Weights of a small image captioner: encoder activation gelu, decoder activation gelu.
Rows from block 3 of the image encoder of a small image captioner, named by matrix and row number. Rows with one number belong to one neuron. Each number is 128 + 32 x the weight over its row's rms, rounded and kept within 0 to 255. All counts start at 0. Numbers have three digits each.
After each neuron's rows are labels from the 100 images, of 14976, where the neuron reaches its highest value: "responds to" is what is common among them. Only what is clearly more common there than usual is listed. The data: photos with spoken descriptions (Open Images, Localized Narratives).
# fc1: MLP up (encoder.blocks.3.mlp.fc1.weight, 2304x384), inputs 256-383
# fc2: MLP down (encoder.blocks.3.mlp.fc2.weight, 384x2304, transposed), outputs 256-383

fc1.217:104135092145143090138085109157119172153122183105114134117102138126068150109109170141083105181173115162117109130163204096161103120129108112190137171082112149119122143147171144111055133142098089144123132136169081177177166102173153106093122180123197203110149118166145119168146123059149134113214031139226076089132153120113108097168093169198077129115117137138099153137138144131119107041111
fc2.217:170152095123073159066149126121127103103089198152070157083166121107077116096203139175091105134091145121132177105140111045137063171147087181096133086152089105097080101183071101114103150135097129098142139141144133065101212139105133070049138147161131110079099103145137111132079195151146083107147108135173187160146147183184078147162156117143100153119095078166163114122092142147138122128144
responds to: text has "lights"

fc1.303:099173134157124172109164210117181103147098157206173119159140123142127168104211103178148090160102108145156122098189133144088126088154074096150106100129075141148161103243111130138097163181132111083122156163144125105127120161124142147135142113136105167209154138120093159154106177087128066133114166082111156150090135079116152113135105111111072138083104085082131081210164138150121089123112
fc2.303:101161140128122104114120126123155145130142119118137101124131152097102129139128118140108099133128141124123139112122130115120121118133124125122124130140131116142113128139129126139124113093109123142122126139144133121132134120138142115137139134125106154136130144126124114134125140117122139131140129109110140124128110131135144116137111132135117132124106116130132141149146132159095124131138
responds to: text has "screen"

fc1.363:146069100162164100146166117131198093069123085103135196103119173096097153116113181094098100089075157110157132184122155098082124124127122157130126150104110136120117133145141144118104088172136139162135093140107116126067070140070148168146118178069124087073060176124162063053181123166091136143124116124096098112125136093160133132144118170098137116161158143172121093146130120077124142096126
fc2.363:117169189125185137100164120115121184175200146148111154144116133118082120125119106132143150130083180139138109104114103111139084120149121100144119112134143145163108118097101144146152132135089098112160098090130126114164144134122092178100140117162105113133114126123106107124130129051121167106165149135154134138147154131101120094129114081121174161123116110115118125156106140151118113151142
responds to: text has "standing"; text has "people"; text has "wall"; text has "persons"

fc1.578:096167133192098189082117122142134091205149117066123125061131170106145144096145133132097165117106127092123146106062114166146134164102124115168146142132165125175127093096153162117130124110098129148110115096128139125139112165109194126157150170101113194095096124179070134111158178117122054184107142098136146131162147107128086153100148113175137125133154084092105168143129079171098139121156
fc2.578:133144121098130126148097146121149153156106190146121141139120084169146120189150101131162163207169120156087165135126168123088094113108131152113076160167134156078151094122136070135088075084132104149124111135044204121146121108086108161092102108065134132243168143133150109151154135167122142123094195154139091134126136102136095089139124084171155116082146163086181129094078136152127161199090
responds to: text has "wall"; text has "person"

fc1.272:137095127108186183131110221084163175122117161123155074126129116190195155147121122204137136101120093133078096135101103120103079119112121097117115168133107116109156141180080153091130137147191127157187079167159098083066165118134105140151112171137104147160211091116126106195123167121142094135110160113157162141179113101094130147125133101105066124124109124074135159163148115159044137100118
fc2.272:117140125118116114110110120121125112135126127120129122141105138125127127125109102135124112130127124137133127110128132132125116100166116117102122129137144120132115112152129139152130125096113137142120120137142143124137146134142142121130121125127123144141114135127140108135110121116137142128138122132128147135120112132125137123131117129119098122108136113140155137140131148143109122146149
responds to: text has "sky"

fc1.761:093127124108165117126063171135140105134148125139148080133140082073078118123114127143158147073128096129151149115147126131130100142147158123123165141141123110150205119157177160150230114145173161090081115139116167128163136117124125163099064156146112135051117090145165146194117110117144092120117193099161177125127136155118157094083134144091098160178140153079154153159133095147137136108121
fc2.761:108118129101153150121124163117144131178082159138098125073095138157072132110121081136151112113145185115156098127147093088136140187142137149105128118129129069128115134127121115090167076108177167086148136106108089168222151117183173123104129131079143092179101081119160137079144172098178106101068191161080075125122140174176098111063138114014183195094180110152142077100110120080105148121161
responds to: text has "screen"; text has "standing"; text has "wall"; text has "sitting"

fc1.201:173080128150107089168088091124135093109139170092127144161186108195124109101159216122116139153111079168081179111092133127093183068149138134116128153140103137112085149131150160158162189070187123043113103104146119152097130121111121097161140099099115129115113183147120096107120127111093112075115157139130079169121107122193112173134156145134122143155120130095130137167179121092136126098163
fc2.201:113192198129174070103162141163121121126128120128134099107134095104148116151117154111107104119137150104149056132124159102080122134064074129119216099113119091184136080097118118145095086127089096182113135126049077108098106098141101069161083164081122137092124104070143158124174129118105158119113106124110085101135124164134122090144133105064189129128112072130112116119098123192114126098169
responds to: text has "cars"

fc1.132:182164134116147218079135136160104183080138123124132161104160128106050096135115164086071136151131116189136088186138104151171122109147134119129096136163098042068131144130158163096156130168144112138183092082102108085085119144151166227135134173156150101169133136118117160126127122179147147109097100189120175156093068106150117106122145121106140137156102122115084199147131128174171140148131
fc2.132:170156126115100077089107150115129164210128175126079151111116107139069089120113126105157153084160159164090065154136108108153153183123183114141172124114082178132096101114127116140161095150108093140158091118135085121143147139114137172111118091155112159134125110116151142123133106129105157151163101084084107139117138152099153081167176116123123211149130090179147146124114070217119147176138
responds to: text has "grass"; text has "playing"; text has "ground"

fc1.580:168097146108130171084073138149137159088129080087093090150127149095122132111134130070140166234162169161112099134190116117119111119131128088147116117075166134071144087174175144114117088164133146174150149133126059135139137074121100194110119118148106104178120117139137105143145109137138100111093158138170102146135094131147142062096102097173040135129076121127070086175186171105089136121042
fc2.580:128176142114086120082123142086148140159157143141110116136107136118089123120099120154124134123139149123129140134096139121125133090123118134098119161162108144160130111111122128129158125097103119109119091150149122107118127138130151135139141113123132161140120116106125120136108136131147147145166130112125121130122123112123146099159141117142132105109138124114145128113133120166078110164151
responds to: text has "red"

fc1.82:093165117086153153105120088118082090165114095095095147088130091067141102151104122102112142108119135125092094065108144082098191202146162128123134134048085181140189126169169150099127129161135133122121164119191187127125200179150158116137099127098103123178134189094119088128109139063185156102142093134099094228140077100119099114126105130102094134111112176142164116085131125095096105088113
fc2.82:092160103105085143151118116123171113158104120104121108105112111138103114179132155113105107111131114159133081123138144106095124105124141141134111144123106090180133121116140169127155160142078147113136129107116137170101082101114124145103146101122095146100114137118088118115121117137125144119137172092119122117142115110146137146157130123105104130095126151153149159117093165167055141101176
responds to: text has "text"

fc1.562:145118101133085146087104098137156109107147085114076155158105166043127124107080171121117144179114127104129131087113150136145221141194149150108078091109114132073141157077160140114057136131100148104107143144139137147153113134108100115116098167159179135114115139138141164150165151170086109121082099092120131057113149150094113105100095147226159092129134161077167143117166122099094151095128
fc2.562:124158137129101105130085130112098116137138082155094168129124125127061182128155108154114110113153150091105124129168091113098136146144114109098141136151159138117149101163084165162142103091084127123170106117129134123154168150124143153104076186154125161084117109163139166129127129082141159147154172135118160151154149133113134172142124096173097139192164149165153140144158098156143091150159
responds to: text has "trees"; text has "road"; text has "sky"; text has "buildings"

fc1.15:087187099063140095109096105129119135094096184087206130093121101106131141176160145128159107148153096107105117122131125120068113123086165136131148163115119137070189084138137136140090156119159121124109156166084097141108105128125240154191118107150167168103046162121056149170160115089138092142081086158152161142136109108112142131192151114098160098091154131055114156193150168103144144132111
fc2.15:171093116094153070151128122086183145147083125152193162103136150139102040154113124172085153123144118180165093113083129108137088150123149132144154133147092143110140134090112137103138113107126124106097101107189159083134154102114181109140131050161105140079157100146186115161096119185126151167097103089120141114099110134165081151069107106167164146121163141098141151115059130178108046113128
responds to: text has "man"

fc1.655:123101121091117207143170155113148147095190156061138147122152054130126123184174117083124109164172110124165162129110126073160101111159127133158133100140090084130126097093086183147116166187117174127068093112113144159112086159124154141121139152149122129105113086157146107192125138161149121115132161089159128131124090142090112121095113125182144150111135219136165086100188195131106151108175
fc2.655:109150139101123086155114103137126173103113135178136081103158106149088156181082120109099095083107117169096107126078134142122144100095135096124151138127125139151083160146090120101128096117101138131137077117106098154125141131110158169142127143156109162128115134109099096076128131117116137075178123128110144148140110148146153148148160121084153132116129135108108157156098089174089149149189
responds to: text has "wall"; text has "table"; text has "chairs"; text has "screen"

fc1.394:139149124035079152095093171122120077095141134109108110175189120163143179162067119129076153106107168131171121127075112162131132165142122128151135123145130112108108097142130135177109146129162106105115125114156126116083125136163138201146090126129146117100086174126134085108119133110195110083089127174151119097092135109047106109084141104136066108104108096082190073056169143143088120107153
fc2.394:138140121079125148169119116130154115137119137150111142101138136117154140155147130149134129139121153154142148126130136104108117121107140120155108124130122142149122118150171107111088112136154139123119125130104117139162142151119127134147166141119113106118140122140123149132103138143112170133155168129126124124100136094135135128084084098111160152106152094113137106135158125123165119125140
responds to: text has "grass"

fc1.211:193047163106164087138130087136078154130128123097113145160111150118094146129145137125133091188116147119157110123128107129143096140105113113187096133129144116128145104142141150092118186118097103102107130090161134107165157119161144156165144201192165126102150061144121118130162143163165117113149115086127149127130117127041134080138094151113141137057126114104111146135105148205136148086125
fc2.211:156131075166134130141059114138125114089115104137145136055137059113093129104167152099147136120145109109097197130156098129121165148142115147147168052130137155099121148137153144071115099180107187057126130172124149153137121160131164092084128152132156147094093135125166112096071172166125083109127121177193125124080139096117075163134163057172129102180184157166110093097134140129152134078125
responds to: text has "wall"; text has "table"

fc1.178:125124088103200147143123082122117105155158113134076108113100108128075117115107160111120169095136092121112079122068132072124121137193111141137137170116082153105083160123180175085115102164152121097139133116144111130107153159080144124173165110107148167136087171064159055156122159098087088133129122218122176150103073171109043089156159150142099120130183180147123060109171135062055124087051
fc2.178:094128115142097067105122195138128143144144125158137109142116137124143154119120114187129168146137163171139105138211077180109091188071154119118154118154103111139165122135137125131137098074134162134159126104097125173172120191142127148143163130038100148177162104136157105179137115102153161108145160108094110140134114184144149148143156125108078129110165121185142123169114153167097128110145
responds to: text has "text"

fc1.660:178093118120135141119178125132100117124148072156156084079084125065180043137100143109108090124115136129179097128152100107137086121166115134139116207099100182116103173081098140128186110141155171175132153162120136134178077170050150181101120143112133128104030132131111135148153173122120159106142095124141147111176125132145066136146138156137152154139168126129093147141135097124100073084135
fc2.660:097142167126151076106117103144162164156204142175189162154154133123071165124145157121101168081091108100130136087145120150133136176116050103094076088113111092187189091136083159157147104079139138117178077111074129147142194129162191171131107133108102122115139117135140150125094156104113159109159161139123122154110177146140184169123103100122139133133133137115077124155073168147166152148175
responds to: text has "standing"; text has "wall"; text has "holding"; text has "two"

fc1.223:123131142100148134092108153122142105109149129159134131182158168122135156156130079113147169175147098118134075126130103122110083083139069101147100124088097136086173056205147129165088078134161150100122091147072135134168154121182126163154095097143144150206111157108103161134097168131140084156146142126156143162183147098183129094115145065182083185105130063137127133196112180088159062093159
fc2.223:111141119141119135104131119115149127124136118123118113128133138114104117125117129150119117140140136128138127126119118130118127115143127125125123128144126127129123125144140133126145107123106121132128117156158142130139119113139147117124122143132113149129115134118136112137110131119124140134140133115124132135135114125138148119139111115115119111118113134129124119143147134148101109137139
responds to: text has "standing"

fc1.494:100118144046176171134172133118066140134163153165160121162176129094145119123189187127137104137142112147123136149127150076110084152090149163159126150101101061125072096197123192167130129154175131214087153106166165158130107126159113150120090125111153092131087166134097114167149153192106150117149098122100158132160141133131128087209126126088143080153122149159103131141126116097113114133125
fc2.494:089153145041094035136146118114097142136108114158121114147169137128090170187061097147070117080121087173156125151068028113129121159124122154145124098126149166148166117138103174101103175088108187107185065108089127179101126132111112137120125114078111109129119082156127129118141079083064152123136082150147067130046103144120143175154144197123124155094161126088106105092103110151116132133164
responds to: text has "lights"; text has "front"

fc1.479:168129111123125176103127132082141092176125087079091069148146151110091109116164158152136126141085157087169143050127079118144155146081089096174154182163168123106186122119075171145151187184154113129193120145102163135086112115126073151172105088164123155098184141147091121126138137100116129158133108135109119135142159117158102132119101090123161077170151144100122166196091155111123136128105
fc2.479:117174159104130116163088084162140163095108129213119129111144140133116194121079143131129104166120091102130119174127144133120103147138164177142097105126135122054126163142185136061112105095133099105071094134124105127163140122156128181117110156075143136151113117134149138092086142172056151099128116166131098189142121179125096153126143144154147147049132121141158125111131131125059176142102
responds to: text has "sky"; text has "road"

fc1.376:162095104058136113109150167095116115175094097110151190104160175152110190116150154097240078152100094110151159136102108144148134132103085062131142141141139150109122145124092071162102078157137095130125120134147096168089094102123084175126157097146120113122145124161121211127117126079152132146121115177081143133115092084149139154094138138144118159072151167175081123159161162085097091125132
fc2.376:106135130148115088107139140103092141146148092137173125152125124179103186121154140134169112111072154128116111116217076122162124159135108106122171137156067120111163186115123127161136092123046093153191073136182133141154146058070104148145139065124133148091121140148153143129119174110110142145133177099088162187135121119158095146117138108113089154133134120150108143154141099084161117108108
responds to: text has "standing"; text has "wall"; text has "holding"; text has "two"

fc1.8:122100126039138146105135107115132071106139091138108113110126172157169094123165061122119105149153198157159158151103145100102128135155106111164122089215203083124115149153079154163073142173131168079153120116143160119146129123113148156131079144125145071100108116128092095215148123179151070138114115045085150146113157116135087107121151134118091147105103166159159133200115175108201114140148
fc2.8:083173169142119099114079081119163095114144120156142118158106116172131182115093162116133149140118133127157097117181106137124174101152114129102081107131180138156081154103160096132075139088113093145160125085146150162118128137134142108117108156135131101137119137121113103131089142095149134133133155116159107165123126102140166093126110127163151114171125068110111099095143145170077077154163
responds to: text has "food"; text has "plate"; text has "table"; text has "bowl"

fc1.222:136127108118118137090144120138088132097113103155130136132205104152048127088175173090123062124153133108096086148062097144169214110139110067134119126105129169079088176205141137157093150085128123120185114108146134145128156074091098171101161135112050120124080129140171141156126112108107148120127161121082075103122169086086133117084128202122120099098081189091123149096128101127070109117090
fc2.222:140171141138098162072159180095092110129122043098135107178103140126073105082182077164122112128118178137124141115078153111140132144103130170082116140096078104116154123122108147152105131131090136131159135130151123105124141146109205106113098129152143133126136125131096095113106153119125130118138193123147143088092147161096179161159089047139102101144198134140139096121102157167138103093170
responds to: text has "trees"; text has "grass"

fc1.252:148165184107157161128157153073102114137102097182118149124112157092137098133140122145101160174129084146182082120145166163117107129156125115139090119121097137190133116133142181188095124124149112118129096173114114146120159133193099187144147117112118135114124110153153158128188058104107126122142093171131129140110175096101171107090122119151173146183143108147067174119079163100144119152094
fc2.252:062129132119093132113135125083125153138106132079105129119121125135134096130123099175117093143114127171111182164164111097178088138057152140126140179098168145141100123139079147128105187070191178122103124097099120143179091183121145153165123081162115130140158120120127096100129060142078136191136146138121194206109114073090106122127116181123130147148153143157152109145083141103088141131153
responds to: text has "lights"

fc1.236:114100093093124155132162167163143101133189151063091123151139126119131187134160094080131118157154153116105162103171170152167117121099165102145140164114121092142147091133069129125120131171152169108103123072183167142133126187113109172098164155153080121153080080181142134177089108150136094159083171065101137172137068128099119134087155203141121184126128237110112133131120112128106130105157
fc2.236:104123145089157078164078117105135153156128151138117086074151114156099140175063097174155117076098113136094120145139101106155138106148145094122117131120133131177110123134099071130141084136110144114117113134085119131124145118103159171142114125099137114150103131094099099052121146068122169119150180110109124144158138159153144098117119082060136130077145119142121181141096110198090149171164
responds to: text has "screen"; text has "standing"; text has "wall"; text has "sitting"

fc1.416:175135172113128150162091133082147133075141123155118147122140108129130115059236135135082114133175096152092091118108161107123153129136109133156155135163157120115089181150097174087077136161133096116128139110122125129130126124154144116144135108215078113162125076108153134143120134115093072120132146100114121163164135128137117070084132121150112118102091157084085119156129139136115143079149
fc2.416:114145125126138126110109124121135141128153119125117105149121138131125117141137123137129133146134133145135125113124139129132141112132122101119125117131132131145127121141130131155099098100103139134130112142142116108132124110129118116137129133119116154150140137119137131133109125121131137126145139112130130117108102104140147100151117123137113098116115098115146128144137157134091129130134
responds to: text has "trees"; text has "sky"; text has "people"; text has "vehicles"

fc1.382:116084143095130112073155131123145137096091150167151167163105123106061102105115140152115112129110154103135103128126088129141114135178153169106206163146153181120063104168182114100175133138132159100182119136209079121165141115175093134174184083099126096167113148113148116176169102088057086094109067145062157145139105109142127076159155137112121089149149100164164114149181170155074144084211
fc2.382:111091104112131071148072099119113141167170083111130096085143132187119152139097104141168162089137131144131138157210075149160042150135187148143089151116138090080183142139104154121126083096167110122173100063119090155170128147084133146170166129066101155149185161163141126103102136058164122128194136117120145160148088183148119152088144169137111122151180148121121108146103164187145077129104
responds to: text has "text"

fc1.528:084172123124149107104118092150123153084125207085123144176124153133123124107064121142097130183130151104146163118182133075164126147145148108130154106136124113048155132131163114141072152162100094101132122118168121187142178150120152133136081212097194199077191111153187099079175159118144087094127078122203096099107108121091110104133142126194066131123116146118124094109119182140095113077136
fc2.528:167147091118089138132120133163106107167079103176083159076136095095026165092189164158100079110118135095109118117183118113131135155131122154126109057135133138082079128154110107044105138148080157122122139078141078102103199158103112147090176172165136129089145145156168088081100160145129157130119080151154160112084145155137118131151093103157120136116174116125142137131148105146154160116101
responds to: text has "trees"; text has "sky"; text has "road"; text has "buildings"

fc1.299:161136112085153147143115150071076123126132177144140096093098132168109136175161106146156110115072065137110073060101087132103123099139098084140165171103129118183102074172081201141103111087192091140165151096144105120125108068143139158130072102183053193163125124127156143123094145131110110101132155098139122062125168091064136113107144134065049110120159139096166072139146164116154096100161
fc2.299:118135128119124130129129132133127129133129135124121118134134122126127125138119133129115127129121144138122126142122132133136134128104116132123140135113122137123137124131128118126121141145140134134126124141122122133124122135123113128126122124144119134114130136134112136124135121133129121127130133122132106137139128125109120134122117125126133128118129130124109129127130131127133126139136
responds to: text has "sky"; text has "trees"; text has "clouds"; text has "plants"

fc1.749:091143127147114140068089153060176075165108143073152182128101206148072192099136145128115155169106100113091166201156126158114149102152144078136102137134157109124115119123114097134169129122072073159089061141128088135125143103130180172114148075098125147154119134101146124110139198101082063172149116076132097135121132170125156132125159122172141107114099142124149163129103108110159165118108
fc2.749:165114121165153149151169144097080165126137122146175115132181135180150144151115078087171123106108192167135145108135077145156138145107137084089165127123127079154173178136236125130084064126056150134180123106110084130130110117060071085144145069141160159075139138159144146174109107134104128132128200126067188134134070129108147119147119145115143107121182076141095089097096137112147146086139
responds to: text has "cars"

fc1.427:069113151129095184124129084162089107136165081157103111145135088129089139107154160061139147111061128062117170113127127168112165180126126195137152118150103186083156153164125104099107099148125138110085148141108193107175168154104186248129173133135106130125137115073139094167128167130130162144086147146091125099155114112181100120188156111203123156164132205165144147162088143095125141132123
fc2.427:126140157128126072149094156107103156153130130167084110149123137165109138143130154135105119150132132172152090139144117097139084125098095122145148164120130196128166154152139162194063096070144100174113100158105132138111090150106121171152093123121098152138129102098165074107154161088104159103144139124127070136149115079108093117140101103117117120116120106159109162112112103144135089169100
responds to: text has "standing"; text has "wall"; text has "holding"

fc1.27:075154138125150129214184149148180143122114140103153173134073116067072140176158148107138096084126106186092105039107096119138108152103156159127095198152070129147133118173131137095141127138142095127080116157155189142110152120131097079179131094134126066133133121150114115137115142092140118130116088127084122160158097093109124113129100086154026108148191093118113124110145133146104126088109
fc2.27:040126147136127076138099112063162116125144106175090134103123111138105124086143144096206184104153154150108130125163088110120110142090165156131110150082088134094113098110127176120125133131164141131138122130069130151159127104079099184145159096100150100152143096138129111094096135091062184097141118125127123164146118182140094130176145107074133137065186130161162075074114160129075119108086
responds to: text has "text"

fc1.663:142129089182139158106146138170164130098136139172146153107112103188167086115108110121203146152128138126082129117139148140163155152071098084112124144090113024089117102158140122058100140130106130095140113095172179141085183117178095138123128149108200101109063108163141101126112148189057137112135081127132135101119121164090112133103123191125131172129178114151079155118133133087134101102110
fc2.663:093117127072141076163138061129122171131125120127101173141155138111095151135106114097178175071143170116129096129190097116122122112122143162182085087142114168118133187106124118062138128170158135102134085147137085147144157128129098170042154123185115122169144115117133141113104090081175167174136148123128105149145145128095105095133116148105144160193166169135173151076106079130140132103118
responds to: text has "text"

fc1.348:108127131134146121083090080087120103144125090110083128103073120072146105175148097112110099144111087138155101205131060172143122172114122084126154183132141076128148160149166104078133115087071127139147134159154134143126173150127152185174159143126141183146172109125145118125162191102076151117128114172112122120176102124042083150154135164182144088113118153114137069105132160100139117089154
fc2.348:158112140147132127137136113143158109166106119133149120137115160178106133121151119133126154129136139109177164130155109120127108103098123140152141134118094111110137116121141125125084137141076149123110127154076125127107130114113146113132099099111097105107166139112096117124141144124107131131117134132071120144137129092107109157101094081122116140104140110143110143161105107144125121131094
responds to: text has "sky"; text has "buildings"

fc1.261:144140120170137119152083154124172150139185060138186150146097145114146221084082147131090152126110065169098128092129103185122151073124104119122132109096156145118116162141134066152125171076102082098121106123116149105064109166100109164126145178143095107177200151059103154110108145139118067072095117148119150145097094091162163200141080149163073142115122188106112087116195127158097158136121
fc2.261:120139170082164129134117122101116120113118092070109077155141160138107135182046146113070100131117193127155078103125171150131174114072147122145082133126169064116100148080139155138091115177134148112116127106116119192158104132079092116090097150128135146174210078132107150081099070150047143092115131157124124133131120112108137157180163168132105129136117097110102103120128119097124102166114
responds to: text has "standing"; text has "wearing"; text has "road"

fc1.358:154161189074159096097083082109095126073139158077108082119117088121107143134153095151093095174114138158130104154127164126098108115137140095112153123185089061103159081187121132145145125129138132102098145103164079112095088162149115145136089072083127176081113178145150126094133077095165098085124166133101103133094117095137087130103117157093134157090094143084093143094145120153102121116166
fc2.358:149075116109166134165143180113173107147098145137169137107109137133098090112129143148126138095156140134096102073143131099106114162123124152129125117134103162158139087095126122078128115135161107108092140126127108142165169130122134119136122088163126085091105143124131139125155119182105131152102112140144132186118126110155137133114109130089150140081166146146121118121084132144136124123079
responds to: text has "screen"; text has "sitting"

fc1.255:092099125132157126110117143096120156066172133116070106087124167092120142105117126105142169120102109129108113166109108208113151125161134129142160099140149146116155161160056154088117154141100180102142118147140121118127167149089181083148088120138097129166106114177046112177096188208140142137097114172132103185131145122152047132147087114127157092163147150099029153147144132128116153189145
fc2.255:124161133069076071116162120120158154117101120138121144088150099154165110159192100174153130177126168120094196122162154057133116141081075144084066131183086147163111099129115114170131049096109120132120185158145149108156145132138131137095123149117101123155149131117210059106149133195098152117139133073168137151124127125129118136114092084148052104149084125116168125093135159103091062141122
responds to: text has "wall"; text has "sitting"; text has "table"; text has "man"

fc1.404:170143134198119092139090134133133107115136130110093041171130102088101126071095088175093136056100141066138129153167151151104119091136105160143158114168112177103121193128090143076168135082090097147089122111126105057160058181090184136135120146160149103131128132075080132103144126136072165158106145134142115107147088156117113147148093168127149201118072141140118185119124087167104128147130
fc2.404:170128139147111122121081128162173105103110107094061081076066113177104107168136145119082160153119150094046126161117204136094149092120131176154080080152163107141068133125133081092103113147037129123144139081076113094165167135132106102089127184116175109106116122133156139138156124172125132150172086168131127152106118141119147076130191113127146112194134084068145134133102119170128131113180
responds to: text has "man"; text has "wall"; text has "wearing"; text has "front"

fc1.526:089129061131176148111076090143163141187167127106129068156141157105138118081126124170129128161158100164147117167158085113121153101188125087159173114136214135066176098111119157155111080055149120112122111189158069137163128137152166144143115131128145117114101123125124129111106078083128078170143090124089180095130162162135086102132149119172131133120125148154056131139137150165125073060168
fc2.526:151117112134061160085094087093086099068119093186146148134130090151168150116163147093137148092088137122154142116148131137128110152109147114154090134104162125110138112081099080125070104109144126058149117079138155106142125123062147135130128149164110091132152131140113123108104165075161128142098124128162160143177206161143117146118108111088185163155118130139145144114115124152165165182170
responds to: text has "food"; text has "plate"

fc1.441:140104086154162066109070102133058204095134172096140113123139096119098092104120172138135124170146098215142151136137168104144120128167100096170138140126158163080111155170109167157076163119118090136096136138123096138150174135176137108096094183125196192103146096134140111110154129082180127103208067135155110085105111155134145115180086170157104135108075132127057141091111159153107103097135
fc2.441:142134068138087141115148132105105111107065141171085123128147110148069131077215137127129105152106129132128174122137119096121077182154112176109093090144115108094097093117131118090095144132075192078118106132115140087131179146132154058088162134193160097145108140170139096119066165147116102107086117144172205154144147140146098113117165074169120091165110090141146101115090144111122153110116
responds to: text has "trees"; text has "sky"; text has "buildings"; text has "building"

fc1.499:149188187145143178114087172096176123174167100183141100132134163121101135116178121159121120134136096146166079110122101175156140117093130139132164128145111136089090092179155134083071128140113135096158114164104140032122109079173097139151091145168145163190158127123082120150129144121128154174130148126152111138187139155127124127130174154131112112125144089099156114165164125178101110068111
fc2.499:120153117121094121113119128109140137130143124112134117125117138111109120131124129139111119132128118125141126109129129118142115110148121111140132130129129133153125101141136136129127122120110122114119125144150130124143133124162152124136128128129110154126129119130126105130116129108135124126149126117131133119129118128149128126137113133125113130102112131140143134149126142163089120121128
responds to: text has "trees"

fc1.203:101145143111118139091161124081157142132135157139158113159146103147084140120171167136108143163128107157170103103137102181090161109115110128125093119128088119145146068153165198111089159127103141091128126093114159086090085194120120119137132122165159140154118111108123153142094200165094091167132168118132114122153077134133145147093126130150090131093184144129126163150167113107100150112087
fc2.203:131141130141128108105117118133128156125132119128127116134142117123113135128117122140098116138153123121143133121121124120127112126134133112127134126129133130149134116142123142132122124107121113112115128138133123127135134108149133110145146123137101166160131150119146105126114128107124133126129120111113125135143121115132134121142122145139105119107121140141156138131156133128099126151127
responds to: text has "sky"; text has "buildings"; text has "building"; text has "windows"

fc1.87:088170218184167155109127117114083130149174119121167170142099143088162134081134162146127157122200171131101059106166136114170110110108069125109166150100149082167127166156110130129112111124111137128145072075147130145105152132134161133178130072122163156117114093131173167121147134109134106140086135068064121123074104092133092092148153100153131120068189139124137146102140112092126177046125
fc2.87:104128141123143115140103145113166110132152151111095098154160092152162180177141121103161144153140133131142140139136155125115147080080108080137091130168144169164125124102145153134122099063100101154126123138125125132164137122131133093135131121118126161107125149164129112145100147092123136161142180115116080144110136111132113086103099130131109122118125114100123154156117139135105130086120
responds to: text has "trees"; text has "grass"; text has "cars"; text has "vehicles"

fc1.153:134068163086112096135117132147110081116186091131112091130101129108141165190154099108126156136131155080129172154134123164077145140135095115157114162096136162079175096182199175166116129109098122133077066182141139141149133216157122156177143102137135111136149120147125096167125108099125136150114121155127124122114123081112133126128131134164122142190120126202084118151125174098167107058123
fc2.153:152147127113141084136129142114137121166118129158079123175093122141170109127108137077106170173149135189192109167120139133165058134128157135161135134158117183092139142108155127155077144168148177114110120140042122129124093167092113128104068115109092142148165105103127118131150140129083161110128139151084164142079153087097106141142102085144113120108163084161129078119084129124117124167118
responds to: text has "sky"; text has "buildings"; text has "poles"; text has "road"

fc1.55:131138100078159178082112102136079071128119189054119061167106164145141127154131093143114101056147148141144111143101104126156085151149164110136168142138134127087154135149085118141068155092178137086102092088170178146173071136135150126133120177116195166122049109111143104158142164184119124146177133038123147128127129177123114175165145128136106154118119142090061121169088094100135149028142
fc2.55:126172155132159125103089096115127167139116141119073140087159117148050098127056144119164119123097131178101133131117115121157171099084146186131124137118163146084091154116158083142117174129144137178146097106097097145095118100116115182140154099122159133127132144095164092079101121113091193068140093132162108167082106133152183192153172133153137149129150168068116099060071103208099148220127
responds to: text has "wall"; text has "screen"

fc1.436:093189150134133161136112166101113113100103097135160139125173151124138110200101141127090187158125084174134136077136092112104063096124154098166154124120099092110104055144122162166119124115193117124159097082127111101136092110178153138108103116117092166110143125129098125108153161084155108147129204097149123082139147140119123073145143151058070089098117139145130099161202134120118160113123
fc2.436:130127121121143141123129118125152135141125136116112114124134140131119111117130129137135117132117149138117119139112134128129142135117130133113133156113136141139134128125130133121125135112136118143122133147135135133128114132134113135112119122131118120129110131112131141131121127143129121114140143130136129147135114131107122130110117120124130133119122122122112128127113128117148130140130
responds to: text has "sky"